python train.py --crop_scale_min=1 --depths=[2, 2, 7, 2] --stem="single" --init="trunc_normal_002" --residual_init="zero_last" --adamw_weight_decay_other_params=0.01
Rows from block 5 of a small masked image model, named by matrix and row number. Rows with one number belong to one channel. Each number is 128 + 24 x the weight over its row's rms, rounded and kept within 0 to 255. All counts start at 0.
After each channel's rows are labels from the 100 images, of 14976, where the channel reaches its highest value: "colour at peak" is the nearest of a few named colours to the mean colour under the peak. Only what is clearly more common there than usual is listed. The data: regions of photos with short descriptions (Visual Genome).
# convs0: expand pointwise conv (model.blocks.5.convs.0.weight, 264x88x1x1), inputs 0-87
# convs1: depthwise 3x3 conv (model.blocks.5.convs.1.weight, 264x1x3x3, trained with AdamW), a 3x3 kernel
# convs2: project pointwise conv (model.blocks.5.convs.2.weight, 88x264x1x1, transposed), outputs 0-87

convs0.42 [128 184 128 133 128 128 128 196 128 115 128 100 106 131 151 128 116 128 107 149 128 166 163 161 128 110 128 168  87 131 128 162 128 128 128  90  81 163 183 128 131 137 117 112 128 142 120 128 196 128 107 128  59 128 128 128 144 154 128 104 123 110 122 128 105 153 128 123 118  78 106 116 153 128 128 128 136 103 142 141 128 128 151 128 148  91 166  93]
convs1.42 [ 97 121 105 140 159 155  95 127 102]
convs2.42 [155 104  94 147 164 128 128  76  93 131 148 156 128 174  84 130 128 128 148 117  83 128 126 151 134 151 115 128 114 193 112 101 128  55 106  76 120 143 146 128 128 166 161 104 102 128 128 137 101 152 112 141 129 111 133 128 146  98 128 128 144 128 107 128  77 128 155 122 130  72 128 109 128 128 156 147 128 128 111 179 108 128 127 128 128 128 128 128]
colour at peak: black

convs0.231 [118 117 120 140 113 164 174  87 128 118 128 128 112 128 128 142 187 146  97 128 139 128 146 115 129 128 128 113  81 186 148 128 128 159 165 152 128  84 175 159 140 111 111  85 200 159 128 128 128  94 105 133  98 137 124 153 153 119 140 128 128 115 128 144 162 105 149 141 147 128 176 107 128 143 139 120 128 128  70 139 128 158 141 128 130 142 128 154]
convs1.231 [112 113 137  91 121 181 107 129 129]
convs2.231 [128  87 128 128 153 104 162 128 109 126 139 128 127 132 159 126 128 155  87  98  97 128 138 149  89  79 128 138 102 166 140 104 107 128 148 155 128  82 134 128 171 128 128 103 170 116 110 130 154 168 128 139 142 110  98 108 182 178 150 170 101 110 128 136  95 111 108 131 173  82  96  94 144 128 128 128 137 128 135 108 113 128  94 130 100 142 158 137]
colour at peak: grey

convs0.76 [ 86 142 128 128 128  95 128 128 165 150 160 113 155  93 131 152 176 145 154 113 133 192 107 166 112 148 173 128 112 168 146 110 144 116 126 128  78 121 106 128 128 128 134 128 128 128 171 104 152 128 117 128 128 128 162 128 128 156 172 161 106 128 133 128 112  59 128 146 161 134 145 124 128 128 187 158 128 128 128 139 125 102 145 148 137  85 142 147]
convs1.76 [111 136 127  95 172 159 110 111 112]
convs2.76 [152 128 113 128  83 129 107 176 128 139 151 157 127 108 128 127 128 154 143 117  96 126 128 147  85 128  88  92 181 128 136 106 128 128 145 183 128  86 118 128 140 128 128  94 128 128 130 136 113 128  69 128  84 150  78 156 128 170 128 128 104 128 116 113 128  99 111 141  74  86 148 128 128 162 146 149 165 128 131 115 150 128 139  99 139 154 170 128]
colour at peak: grey

convs0.66 [154  97 123 114 128  96 128 202 128 165  96 119 128 101 121 149 116 128 128 166 144 140 128 144 164 138 135 152 149  92 172 174 184 106 119 128 128 128 128 145 134 172 123 128 128 128 191 141 128 105 135 128 168 135 118 128 178 126 144 128 152 105 166 128 128 128 150  94 113 102 128 116 153 128 119 153 153 128 108 128  94 123 164 123 147 107 136  80]
convs1.66 [127  91 138 143 149 101  96 154 104]
convs2.66 [128 144 138  98 128 128 141 127 128 128 128 128 128 119 157 135 166 109 147 118 128 165 128 196 128 137 151  98 128 128 145  69 107 128 128 194 114 128 141 173 151 123  87 113  79 142 175 128 128 128 121 119 128  84  95 128 163 110 140 128 128 128  92 128 128 147 128 114 202 128 127 128 142 128 156 146 156 144 147 128 128 128 141 117 102 128  81 174]
colour at peak: white

convs0.196 [158 157 120 119 118 141  96 144 152 128  97 113 150 172 117 151 128 102  93 128 102  88 114 173 128 128 144 100 107 123 144 125 174  78 168 119  96 128 126  80 109 128  93 159 153 128 128 146 102 148 128 128 163  97 109 162 132 128 103 128 101 128 140 107 142 128 143  70 124  95  98 121 138 167 153 135 128 121 156 129 153 150 142 135  75 128 128 164]
convs1.196 [124 116 116 189 112 118 122 114 105]
convs2.196 [146 123  94 128 133 136  94  73 128  92 134 145 105 128  91 120 159 128 115 113 107 128 128 128  96  80 138 128 143 150 149 153 146  91 128 128 108 128 128 147 128  73 186 150 118 110 132 151 160  88 128 128 160 167  91 161 115 104 122 115 120  89 128  88 108 152 145 121  92  95  81 140 143 112 128 128 150 123 140  82 140 162 138  92 144 128 124 128]
colour at peak: pink

convs0.132 [113 121 128 139 100  97 129 111 104 132 104 135 128 184 165 159 129 145 157 128 153 149 144  67 128 128 160 128 126  93 197 129 133 168 128 171 117 142 128 181 156 162 128 128 155 128 128 128 168  97  86 166 128 169  82 160 110 136 143 103 128 128 122 128  95 142 128 140 141 121 123 113 128 179 107 152 102 123 128 138 128 132 128 118 128 128 158 127]
convs1.132 [119  88 135 107 113 100 119 108  89]
convs2.132 [134 158 128 128 140 150 128 128 124 128 112 128 128 141 109  90 128 105 110 128 130  72  77 114 128 167  55 156 126 191 128 128 128 162 143  80 150 117 115 129 138 168 146 103 128 128 128 128 130 124 156 110 128  94 186 128 115 144 128 128 137 104  98 122 128 112 101 128 125 122 128 189 117 113  93 142 107 150 128  96 161 157 117 105  94 108 128 162]
colour at peak: black

convs0.1 [143 154 131 154 137 128 126 148 150 121 114 131  92  99 139 106 128 128 107 162 107 128 100 122 146  94  96 196 155 120  94 166  94 130 129 173 126 128 147 122 111 159 128 104 128 115 128 165 132 155 118 167 122 125 147 128 128 161 128 122 103 128 152 169 104 128 183 160 128  77 136 156 145  85 128 128 143 141 118  99 128  71 127 114 175 128 147 149]
convs1.1 [120 109 131 106 100 166 123 169 147]
convs2.1 [145 147 170 157  95  99 155 142  79 127 157 128 112 173 131  80  74 108  88 117 128 200  74 118 104 128 193 143 133 131 121 128 128 101 106 118 121 163 128 154 128 128 132 128 116  96 105 131 128 128 113 121 128  96 139 136 138 128  88 169 128 142 111 123 147 133 160 143 148  96 116 128 143 172 150 129 128 119 145 153 152 128 120 128 136 113 128 138]
colour at peak: black

convs0.131 [177 148 128 180 183 104 128 133  82 128 128 118  95 128 117 128 116  94 189 128 134 121 128 132 128 128 153 128 107 132 128 137 128 108 119 128 112  79 109 128 149  95 114 128 128 128  64 128 124 103 128 153  86 145 128 121 128 112 122 150 173 178 139 179 128 128 103 128 103 128 128 128 176  72 128 128 128 159 128 128 135 132  89  90 128 128 105 130]
convs1.131 [130 142 138 154 126 117 142 130 190]
convs2.131 [129  98 148  82 128 128 128 121 151 120 106 124 110 140 128 128 128 128 150 128 161 146 158 128 128 144 128 128 129 128 128 151 196 161 128  78 191 147 114 139 121 180 111 128 154  97 128 117  97 171 128 123  97 200 128 181 106 128 104 128 140 131 141 128 151 121 105 128  83 106 128 190  99 132 110 128 128 128  90 128 114 128 108 140 130 128 119 120]
colour at peak: black

convs0.49 [129 128  73 143 118 114 124 128 148 128 174 128 140 102 127 152 128 162  97 118 123 163 160  65 139  83 125 140 107 136 128 121 142 171 128 128 148 115 143 128 150 183  80  98 128 153 162 145 180 128 116 110 137 143 143 128 127 166 128 116  90 160 102 169 122 128 176 128 128 116 128 159  97 113 180 156 137 128 133 137 165 130 125 117 128 128 128 143]
convs1.49 [140 135 115 185 112 101 141 109 119]
convs2.49 [128 128 128  90 116 139 169 171 128 141  99 106 117 118 147 169 128 128 107 146 147 158 141 124 128 153 128 142 123  99  99 128  95 144 174 111 143 118 128  79 119 163  91  82 128 154 128 113 129 102 131 162 138 128  86  77  98 122 128 195 114 136 147 127  98 120 150  96 128 165  80 128 128 128 128 123 128 160 104  89 128 160 128 129 135 164 155 116]
colour at peak: black

convs0.72 [128  90 140 156  91 100 128 118 150 128 149 128 192 182 171 146  93 128 128  88 127 128 126  97 128 128 117 192 139 119 128 181 128 116 140 149 155 156 152  91 164 145 178 155 128  96 128 103 128 128 118  87 132 103  90 128 128 181 128 128 164 128 128 128 158 104 158 123 128 117 128 128 128 106 142 170 116 128 143 129 116 128 128 117 128 103 128 128]
convs1.72 [102 102  99 109 140  97 115  97 109]
convs2.72 [126 109  78 159 128 147 116 151  93 128 122 135 127 110 128 132 136  78 128 110 102 128 155 128 141 171 100 128  82 128 128 133 162 128 107 128 105 128 128 128 128 128 128 161 170 162  96  98 132 124 128 151 142 140  94 158 146 128  93  82 128 128 105 108 168 117 106 169 141  82 128 194  89 177 115 155 123 128 130 154 105 127 146 129 128 122 178 128]
colour at peak: white

convs0.56 [128 128 128 128 128 128 129  97 172 158 144 128 128 128 159 143 104 128 128 128 112 125 128 160 128  62 161 137 128 128 136 128 117 181 128 128 128  84 148  74 150 128 101 152 138 141 152 128 124 128  68 154 194 128 128 128 118  93 128  83  97 154 122 167 128 128 195 123  91 106 153 168 128 127 128 128 142 128 137 128 111 142 158 161 110 128 138 108]
convs1.56 [122 106  89  88 147 133 132 102 106]
convs2.56 [138 128 105 134  98 128 115 128  95 117 150 128  88 150  96 102 109 100  99 108 128 128  87  97 128 105  83 126 165 128 128 113 179 121  94 128 122 128 102 128  91 105 128 128 128 138 101 117 128 128 128 172 105 166 103 170 137 128 128 175 142  93 128 123 154 106 128 195 128 128 128 128 128 171  86  81 135 124 149  98 140  97 177 128 128 128 153 128]
colour at peak: pink; white

convs0.202 [128 136  94 128 110 108 148 129 131 128 110 115  97 128 116 138 121  97 102 125  50 128 161 128 107  94 119 168 128  89 146  72 118 144 128 122 139 181 128  61 117 145 112 120 128 153  86 123 140 128 128 128 149 136 107 127 114 128 128  85 158 125 139 166 125 123 128 160 163 105 147  85 128 128 110 142 100 128 162 160 112 128 181  94 116 115 128 132]
convs1.202 [134 146 180 156 124  93 137 126 132]
convs2.202 [114  79 161 142 167 128 162 138 128 128  83 128 128  92 128 128 128 157 126 120 128 128 146 139  84 128 109 141  97 176 128 128 128 177 128 128 127 128  72 156 134 113 121  91 139  83 162 128 182 125 128 128 177 137 148  70 115 128 140 138  88 141 107 128 107 154 128 143 122 110 177 144 136 128  95 127  97 128 128 136 106 150 154 128  81 129 133 128]
colour at peak: white

convs0.123 [ 88 128 168 153  93 157 102 149 128 106 128 128 161 144 163 148 128 135  81 114 128 128  92  78 122 128 175 150 157 128 128 140  87 117 148 132 128 118 126  74 128 129  74 133  82 168  83 128 125 128 128 128 149 128  85 159 128 128 141 103 112  72 110 113 110 128 128 128 147 128 117  94 128  79 163 128 128 128 159 104 138 128 159 128 127 128 128 117]
convs1.123 [129 162  98 156 129  93 138 145 102]
convs2.123 [119 128 116 122 188 114 166 128 128 155 117 131 109  97 114 112 162 151 128 178  78 123 128 128 146 106 128 128 128 146 158 140 128  76  93 111 128 128 130 186 147 139 108 128 159 156 141 128 128 128 178 128 122 109 128 101 133 104 160 168 128 128 128 104 128 128 128 128 122 128 128  69 167 104 156 134 128 131  69 103 154 128  65 128 128 128 102 128]
colour at peak: black

convs0.173 [128 159 128  84 106 107 164 128 107 128 129 124 128 125 110 128 128  99  76 165 177 128 138 111 158 101 128 128 128 200 137  68 128 155 128 128 128 162 150 128 128 122 128 124 126  93 192 104 182 134 128 128 187 143 140 128 128 128  92 106 128 129 171 173 133 170 141 128 128 110 137 143 125 130 128 162 128 128 138 143 151 128 127 114 128 128  99 128]
convs1.173 [ 70 108 111 127 145 148 127 146 118]
convs2.173 [126 134 101 131 146 175 149  96 128  90 153 141 149 128 122 128 128 176 156 128 156 128  74 128 136 120 133 129 128 153  93 135 128 165 128 128 128 128 128 175 133 128 128 128 128 128 128 121 144 182 128 126 174 117 110 146 128 119 137 169 101 128 128 165 128 135 189 128 128  69 128 160 176 128 152 166 128 152 152 128 121 118 171 128 123  84 156 176]
colour at peak: white; pink

convs0.53 [141 105 128 128 198 155 115 112 159  81  92  93 145 112 147 128 152  92 137 104  69 169 159 150 133 143 120 112  95 128 150 109  98 114 143 130 101 128 165 139 128 133 110 128  77 112 128 101 175  97  91 128 128 129 128 111 128  92 128 131 131 128 102 128 130 116  95 158 128 136 143 128 128 151  89 153 128 146 128 136 161  81 107 134 104 161 111 128]
convs1.53 [ 86 113  91 106 155 129 108 140 125]
convs2.53 [169 128 128 152 128 172 128 128 133 147 163 128 154 134 139 126  98 128 193  81 145  89 128 113 174 128 150 173  88 147  98 120  94  92 128 128 128 182 117 169  92 128 128 128 153 169 104 157 128 129 128 128 128 128 163 128 128 128 157 158 128 142 128 128 111 160 128 104 128 140 128 128 154 114 144 128  94 111 128 128  80 140 156 128  98 110 128  78]
colour at peak: black