config.yaml
dataset: "regions of photos with short descriptions (Visual Genome)"
train_examples: 203450
crop_scale_min: 1
method: "simmim"
loss: "l1"
kernel_size: 3
init: "trunc_normal_002"
muon_scale: "match_rms_adamw"
learning_rate: 0.0024
adamw_lr_other_params: 0.00081
max_steps: 35600
epochs: 22.4
warmup_steps: 710
adamw_weight_decay_other_params: 0.01
Rows from block 5, named by matrix and row number. Each number is 128 + 32 x the weight over its row's rms, rounded and kept within 0 to 255. All counts start at 0. Numbers have three digits each. After the name is the row's rms in percent of the matrix's.
# fc2: squeeze-excite expand (model.blocks.5.se.fc2.weight, 264x16), inputs 0-15
fc2.0 059:123128141087189087128086153099129162197128128128
fc2.1 081:134082128093173144118207125128158108110128128180
fc2.2 096:118128119143224115143169128083084109116143128128
fc2.3 095:170128131128066128122128200090128152084089131128
fc2.4 118:128194131096162162119142158100058128160128128099
fc2.5 116:127160122119084188128179100107086128095158128081
fc2.6 076:114128122161088101134138195075128167170144128085
fc2.7 107:128128130116191128128183037128132148147143128128
fc2.8 044:151168136128174036146099154128128128114128128167
fc2.9 059:091165133128160174123128083128174086064149128128
fc2.10 117:182150133094155123134105057164149166172137128110
fc2.11 081:088203135128064140128102128110128175090128128114
fc2.12 212:068103128132131168124103149136213147162101128130
fc2.13 074:189145131128112169140104121194156090108075122128
fc2.14 078:072128134068128162128128116142128155188128131066
fc2.15 098:128137130078105057119153121128165182073141128125
fc2.16 120:168128128113078156132088154117081117047128128128
fc2.17 086:109171128057183128119128128158146073100160128128
fc2.18 089:128097122128116146132080103226113108128167128141
fc2.19 085:128128123186192091140128157142078128159082128156
fc2.20 080:177176131128070090131077146159113128161155128097
fc2.21 064:128201128128128087132143104202104111113104128167
fc2.22 106:110128121151128128132131180090103156176075131197
fc2.23 131:136160131170107191135130128162068084083116128118
fc2.24 143:119097126104100127116128115164197128066075126096
fc2.25 160:041109130133142130128141055128154171142127128128
fc2.26 108:135151132124172116122188158121096084198106128154
fc2.27 091:123128128131062128122128128164170210112128128083
fc2.28 089:128128138131072186123109065157128124128186128094
fc2.29 051:084138128088073128134149197109098158128128128079
fc2.30 176:159179133139091166132107076080096163086130127148
fc2.31 082:128128135108128143128128128019104176128128128158
fc2.32 073:214052128128134128122128128128128128159134128083
fc2.33 051:128134135079093213128058128128128149128128134128
fc2.34 095:143200128085128128128195128130122086163128128087
fc2.35 072:083175135156153128134214128128098128136176131127
fc2.36 095:103173122120089139134128207152127147148128128062
fc2.37 100:114123122106056148133158166128128128123045128099
fc2.38 064:128083123046128156136128078176169128112139128128
fc2.39 088:143130124164095165132090139128210092128128128180
fc2.40 131:129163126159148101134128150128150153148228126162
fc2.41 101:128201124128089157128151128128107128186141128063
fc2.42 105:113170122090113103133153128054084128096144125180
fc2.43 076:077128128078079170134128128199146128144133128167
fc2.44 163:101139128157118187128166118149080128061175128124
fc2.45 125:100189131135184172121185128083128128141156128106
fc2.46 171:103160128083152086130128161156128108177053129128
fc2.47 133:080067124128113163132072156128161163128160128087
fc2.48 111:083120128159114163118139176042136105160119133109
fc2.49 123:165128128072105087128099128202121174121128128162
fc2.50 155:115171121128128167128124128117084059135052126137
fc2.51 197:177128124108148128122151077120179082182100128090
fc2.52 056:128192133128181060138128128128153182128128128096
fc2.53 084:206128133097072157133127144128128169080128128161
fc2.54 053:220095124128128128119128051128128123128138128102
fc2.55 142:154154130102178099126192082128165163147171126128
fc2.56 077:128159128128195066140128163086118128174165128149
fc2.57 059:128128128161118202123117067162136084102173133129
fc2.58 078:128128125128100167128128177128223170128140128155
fc2.59 127:097177124133083154126128112205074145156126128140
fc2.60 116:117103133150129113125180196128118194167128128087
fc2.61 104:128108130060128128128154082159064128083143128163
fc2.62 065:128128122128172128133128128093140152068098128217
fc2.63 089:136134134167132168124101128204139103128146128054
fc2.64 071:113128118076126128125161175128059151154084128082
fc2.65 068:059128123200148105138094127166128174114128124108
fc2.66 048:078175119092120176128128143171141128061113128097
fc2.67 069:129080131078090103132150149128140128074128128053
fc2.68 073:116116164086160085132147128111128113103187123056
fc2.69 078:128180128095040128119159140151164128159150128109
fc2.70 077:098189128071182128139128171170098099142128128128
fc2.71 072:128190118115185172135128150183128135126133128068
fc2.72 087:173115133128180129136079085128124128056128128173
fc2.73 127:152125116167157162122096095137112169128188130194
fc2.74 121:128128128172128176128116079220141114120128126102
fc2.75 119:128156126128145061132096177122173128186103130093
fc2.76 144:074166130145136096128115171127167172154156128067
fc2.77 121:107192116123094107128072178116088128180128130128
fc2.78 059:094209143158102146135128128075155171115128132158
fc2.79 150:140111131098100137128130181115154147142037128169
fc2.80 076:082214128128128128117163128155191121128135128155
fc2.81 124:128128133108187144122204128142075082153111128147
fc2.82 061:068128128117083128128085152089080182131128128167
fc2.83 076:054128128167065128128086128130089128128126128173
fc2.84 140:097110120094167098123088189152163142148070128148
fc2.85 091:168128122093128178128101097076198128094104128127
fc2.86 120:153128136111166113134110154166051128067093128148
fc2.87 040:184142128091068144134155082084118134074128128128
fc2.88 091:077137131186105091131128201089157137128136128106
fc2.89 085:053141122101163163137152102128062128128100131100
fc2.90 090:137086131128128128128128176076163113079167128064
fc2.91 136:090136131156103209128107125145079096128153128174
fc2.92 096:168098131143113172128136096141079166063144128172
fc2.93 112:111135128084139128122187108128103205097084126153
fc2.94 120:095128117141115128136086190185112063146117128098
fc2.95 176:117101129149198092124087137148124071118098129177
fc2.96 084:121128122128209128116168172110128075173097128128
fc2.97 068:128103135068158128136163128128128148216128128171
fc2.98 061:128128128093162166141128082169128198128082128088
fc2.99 140:080164135134167128132146160111128092191128128064
fc2.100 092:112211128067122191128124113128111128131118128096
fc2.101 107:140128140106128136138049150080128128083097128187
fc2.102 054:040146133128128070134183128128128128128165128151
fc2.103 084:078074125183114169128087134158152125128137128074
fc2.104 069:092152141090233095123145106124128128130128128128
fc2.105 138:131135131128112172128159159163108093072207126128
fc2.106 088:169128141101155101123120148161128155183188128186
fc2.107 082:086167132128088143133183128171128128102103128057
fc2.108 141:155111137128128095128063128147128146128051126187
fc2.109 105:087179132134110168132128157206075128146125128128
fc2.110 124:089138128160127098134128163220150116156165128150
fc2.111 082:152093128053128128128093128180162185123128131104
fc2.112 039:135128158032151184128128128128109155117128128093
fc2.113 068:128146133196128105128128162208097128115176128128
fc2.114 143:137143128088128153128128124162127128123022132164
fc2.115 045:223128128128128128105128128069119089085128128128
fc2.116 119:183149124104067158128105177136127082128128128076
fc2.117 186:161169117114120128136112138097087128128027128119
fc2.118 071:128158128047128138128159128128116137047155128149
fc2.119 086:128145124032104102128083128128128147128111128182
fc2.120 091:177120134128128095128074126128128180128128128043
fc2.121 147:166190128128061098122135157074128128149090130133
fc2.122 058:072131133128058128140071077128128106128158132098
fc2.123 068:128216128201126128128128080128128128128128132097
fc2.124 064:120142133175077128133045128136153177128164135128
fc2.125 108:095171133128105128124158185163128213143131128128
fc2.126 092:107128128076122128115069105128128128077125130208
fc2.127 084:142128133128139168128128135128128186032114128088
fc2.128 079:136131128203128155125147169152128173148168128071
fc2.129 067:168163140111182201140120163128107170112120128160
fc2.130 088:082128151088128188124128107187128143070128128095
fc2.131 089:128147124128194128125104145128204063128100128128
fc2.132 135:130161123093128112126166160118128122186043128103
fc2.133 089:075112128128128133125164053182161170143128128108
fc2.134 055:166169128128128076119046147148128181128136128144
fc2.135 045:128076128121093102128128128228128128128128128086
fc2.136 098:163128128233166108133113128128125139154152128155
fc2.137 124:146148128185146128134107160167089073128068128096
fc2.138 077:081191124128137162109128112214114134103122128112
fc2.139 057:069128136096079163128154167128069128097128128087
fc2.140 122:170121142153178080114109097129151191112180128128
fc2.141 165:098155118090111132132136147144107127128025128164
fc2.142 079:123128128156128195124128044128128100184123128128
fc2.143 064:173078128128126105128067088128089125116085128179
fc2.144 084:139071121169157128134098128124115070180128125185
fc2.145 073:127142136128064167132069091164128155077160124128
fc2.146 109:123148128039094128128136185139093148114147128092
fc2.147 158:091156111127110188128173126128128096103208127129
fc2.148 136:056127128128047181128128160128128100136128128122
fc2.149 111:084113128126132187133168179063117129167128128103
fc2.150 104:177144123195128161140128128128154128137117128043
fc2.151 068:128128134128175150128114128098154133049059128160
fc2.152 107:148179139142158142125166079202100157158140128121
fc2.153 044:177189140128040142128109128128102128128163128128
fc2.154 046:128082150174150079128128171080098128147128128186
fc2.155 093:116162126128072128109125095138128192127167128058
fc2.156 035:128091128128106104128216128128065128173144134128
fc2.157 086:116127134145143135125051165099089173166128124178
fc2.158 131:076098128128091195123169144158128150069126128120
fc2.159 135:116174128191171172139164136088128098169112128150
fc2.160 034:128105128113175128151128228076128128136128128128
fc2.161 063:074128128109131188124128128130097128212106124159
fc2.162 097:105128128128113192125146087109066185107132128089
fc2.163 145:158128128110128137125039131088160152084098128161
fc2.164 128:125102122086151178136104084110095103077131125188
fc2.165 068:083160128128096135132080097188091147128181135097
fc2.166 068:188181120149122128113128128150074190128138125171
fc2.167 082:155201132140060172132128121146094128128145128086
fc2.168 076:128128131128128189125174128128080081128054128107
fc2.169 121:116181134128085128140190079105128194139139128128
fc2.170 110:163157125095140128131128074143213128089094128123
fc2.171 036:128182122096062146134128128128128169059164128128
fc2.172 066:150170124061136190122128109128075077128128128128
fc2.173 081:128149128096047128125075171086128169146128128128
fc2.174 087:085172135068193128131114128109153125174095131142
fc2.175 133:158154143153163110128125046138175140128073128138
fc2.176 109:132192128093128134125110182115098128128191128075
fc2.177 117:139128118151131128128096148180187091172172128076
fc2.178 060:142174128114128207143123166182106128176128124111
fc2.179 060:056168128128068128115113128128124182102128128173
fc2.180 193:159122126125128095126128155114143114148236129099
fc2.181 130:100142134116093072136133128061128196128128128169
fc2.182 135:038141128107104160135103128166097127092142128088
fc2.183 082:128146128147092180128090169128110128153041128128
fc2.184 086:128085128160154152133175128158128128128224128128
fc2.185 075:084175138124128128122188128107128158128128128043
fc2.186 097:076128134128128115131090104215128130084133128083
fc2.187 122:147128134100186132128143037128092127141153128163
fc2.188 072:128200128079163128128060143087121146154128128128
fc2.189 098:128200128128125124135151100210099140082127130126
fc2.190 041:128128128210152170128128131067092128169102128128
fc2.191 076:128128134101128169137170076106128182104150128058
fc2.192 102:178091121162118182131103128159152116191143128086
fc2.193 099:128152133030175128123142147128075142145114128128
fc2.194 067:056128128128150128110153137128128128072052124099
fc2.195 152:115066125154100096128159134158185088099128128175
fc2.196 098:128106124078088135128135128145148225128122128088
fc2.197 029:063128141114100160128118128128128128045128119075
fc2.198 092:072128125120131126128128172122065157192166132099
fc2.199 086:119143128092094128135234128128109138128117128086
fc2.200 107:128144131148139139134128133225128128068164126094
fc2.201 096:128072132128128159132091128223128136110149128095
fc2.202 125:128112132037132168124109169128147128141188128129
fc2.203 040:186064145110094146128128128128088128080128128073
fc2.204 101:130128128158148162133153157128128036126097125074
fc2.205 049:064173128084105128128207090128141128128128128128
fc2.206 049:168128128198143128128142128098095203147128128167
fc2.207 054:149167128128128128148094175085128067128063128158
fc2.208 124:094128134092099128130165128082179109190175128105
fc2.209 087:101126124198128128117194162175107088128154128112
fc2.210 079:080128128128128177128185130124144208086122128128
fc2.211 067:152169128177144128128075122161128073094128128185
fc2.212 096:111145128128128206134174106108079128079128128173
fc2.213 031:128128128128060128137198111114128128052128128151
fc2.214 045:110079122128187128122086055090087128128128128128
fc2.215 035:145179128128098128119128139152115128128128128020
fc2.216 060:104104123025145128122162102128128173128144128128
fc2.217 138:128175135129172150128212137104077113115155130114
fc2.218 072:128110122169128145128079081171199128128099128086
fc2.219 104:128154135128128179126090073130074162074140128167
fc2.220 055:089150128128128128128233128181128139128106128128
fc2.221 128:179054119149136151124159114113194098132112128112
fc2.222 066:128084128217148183122128143128128173128147128151
fc2.223 031:128128128093118128128128128128128196128230128128
fc2.224 053:074128121155128166121060128188128128161128128084
fc2.225 098:124143121130128171131128175171163132174145128048
fc2.226 176:107148124078115092124149177148110091171059128132
fc2.227 080:128128137128115093125069101198110156186146128160
fc2.228 069:087108123128133168121128128111086155046183134128
fc2.229 164:130091137128141134118113128164144197107215128128
fc2.230 073:014122128128128105119128128169128146145150128128
fc2.231 106:128146110116123134120101201187127081167128131081
fc2.232 063:128134136131128185140076128196092166078113122128
fc2.233 095:138127139128128162124120128194098123114128128226
fc2.234 043:074132128128128128139122128222128128125165128073
fc2.235 058:166136133128163081142135156199069128128143128087
fc2.236 053:080119128082128171124099128136204128187128128128
fc2.237 127:086108123075076168124128121116128167090067128110
fc2.238 082:128149128128147177132130128065101190159128128188
fc2.239 097:088128120128104199133109051139165107151131128114
fc2.240 097:128166128054128128140105108213128108128128128156
fc2.241 089:128204136165090154128159103128128136128179128075
fc2.242 063:176106123155157128113082136128128198183088128120
fc2.243 103:090145132057187091128156117112168094128125132155
fc2.244 143:124148130128160209132128108084148079084161128141
fc2.245 087:128132128106128128128128131178089194058128128077
fc2.246 081:079114122146167197128128050130128129128128128097
fc2.247 114:039128118098128178128128154104129084088120128131
fc2.248 091:123155128113188128128170128043128090093128124128
fc2.249 044:166128141128062128117129128142058128055128128128
fc2.250 077:123154128160117137128155128156128128016128128150
fc2.251 083:128128134110165073111065174149128197128129128132
fc2.252 092:059128128095118161128132095215128110110128125128
fc2.253 141:128128125128128128125101189128162128173207130078
fc2.254 114:127150131138129128123195083208109139083113128128
fc2.255 083:145197128081071077128156151128128125096098131128
fc2.256 150:154152126126115205128128059107179100128128128105
fc2.257 105:128147131151089173117153168183128128085192128102
fc2.258 170:032128118116128117126174167128135100131083128147
fc2.259 057:081232132128128109128117128122122128080128128104
fc2.260 095:121162134128098148123128161120173128153029132143
fc2.261 070:128071128128193091133112154155128128192128128170
fc2.262 108:095114125066127176125060161109128128074128131121
fc2.263 064:128065122123128128136128128128212103128170128074