{"model": "masked image model", "image_size": 32, "activation": "relu", "depths": [2, 2, 7, 2], "kernel_size": 3, "stem": "single", "optimizer": "muon", "lr": 0.0024, "batch_size": 128, "epochs": 22.4, "lr_schedule": "step", "adamw_weight_decay_other_params": 0.01}
Rows from block 9 of a small masked image model, named by matrix and row number. Rows with one number belong to one channel. Each number is 128 + 32 x the weight over its row's rms, rounded and kept within 0 to 255. All counts start at 0. Numbers have three digits each. After the name is the row's rms in percent of the matrix's.
After each channel's rows are labels from the 100 images, of 14976, where the channel reaches its highest value: "responds to" is what is common among them. Only what is clearly more common there than usual is listed. The data: regions of photos with short descriptions (Visual Genome).
# convs0: expand pointwise conv (model.blocks.9.convs.0.weight, 264x88x1x1), inputs 0-87
# convs1: depthwise 3x3 conv (model.blocks.9.convs.1.weight, 264x1x3x3, trained with AdamW), a 3x3 kernel
# convs2: project pointwise conv (model.blocks.9.convs.2.weight, 88x264x1x1, transposed), outputs 0-87

convs0.165 133:160172145143129104111113128177117132170178128167128087190173197128172094064162128128068172128128128128128176071128128129128163122132128128128184123090095128128111109192101058118137109102096128128128128128105107117128080114137081128128128078157115174172036185117156
convs1.165 088:154120110203097097118113109
convs2.165 135:100145128128183111101108080141131128149087109154133084161128184099059159153149093128043027115150128109076088134150148136137132112094168164163101133190102106128132146128162104128128155065125091128128144133128128068128107151128096144128090087111114157158190155193148
responds to: text has "man"

convs0.123 120:128195089128148120153115128154120209075138090103073155128055163128081087128152128150166083167151179110137120128041128166119052142099128128128153059172128124128122117128128151146107117180128128178103093128113070119131187106128087170159128152114104128128157136128151
convs1.123 087:097119133098102200106114155
convs2.123 121:115128156143165128128128174174124128128124187120163110097121128074104080143153172123031128081112235187128109128128128155128087096080198156128080089128086104095104128128093189139118146137126069146111092157172148100126179171126107128128128128139136121128128142128173
responds to: text has "man"

convs0.161 088:128140128143128128128127148122128128112170128116128042087177083150146208132089128128128060213117185097137168157144111175133139128216166168128153128099128106128128158047198136114128164097121098164128119186105128097110128099128140128159128128089117157149075128105128
convs1.161 085:090104095130115086163181138
convs2.161 111:209128155095128126111171086182128128091128128128057083063110128092160128146124115110128128128082063142144108128163146020144127147128128092128164114093087152129111097128149173086154100156096184157128128128128070132128111158191174128184153123174153128128144128128095
responds to: text has "man"

convs0.230 099:128110096107101113130143128160128158128148128128080128128128128093069101163128128126109170101151154140128128128117128090128125128128090087128112166128128100170069188182113207131087128128166139165156171128133190172128128113128128128206128008158163167190073114093127
convs1.230 143:112130136125115220133118137
convs2.230 115:131106092171128147111161128128128128149128115186135128243099128128105128087128118122158135140111128077128128128129104104172190103128128066088173128191128103128140145128128073128107128074194110156107100128081114099102094136138116156059123112189127079101047159168128
responds to: text has "white"

convs0.223 084:150145128150190128121172145061128113128140128151125097138115135144128125153128139128098089141147129145100128101128182201068128073128128092157150128173080081128128128102043214128088112125088152128099135128084128081116202090091149203132165107128114128128193105100128
convs1.223 098:085089075110133145132172149
convs2.223 085:128086105179070074128128128106174128128128075156128128150200200083119172069185130115128128128145085134128128082137129158153098137100128128128177128121128147065141149085128182128157164165128087134089128076121062177118087165112129125164114128076128090153176168099150
responds to: text has "man"

convs0.183 126:065115094111128128165128068094099147088124112116128120128148104123179159177126175161145150122166123109154060128080146181128086139126145098157056170128133128157171168158128155189148114110146102133184199094109026128074129128128098108128128149128132142168128182128129
convs1.183 092:135068099175113091115148144
convs2.183 092:166128096110128101128180168114128082167128128091093118128161128083120128160142173080177108170106149128187162084128165122118183213151114128118128171108128190139128107150168169125139128143139110128128049123128128182128078097110142090134128202120070126128094183072113
responds to: text has "white"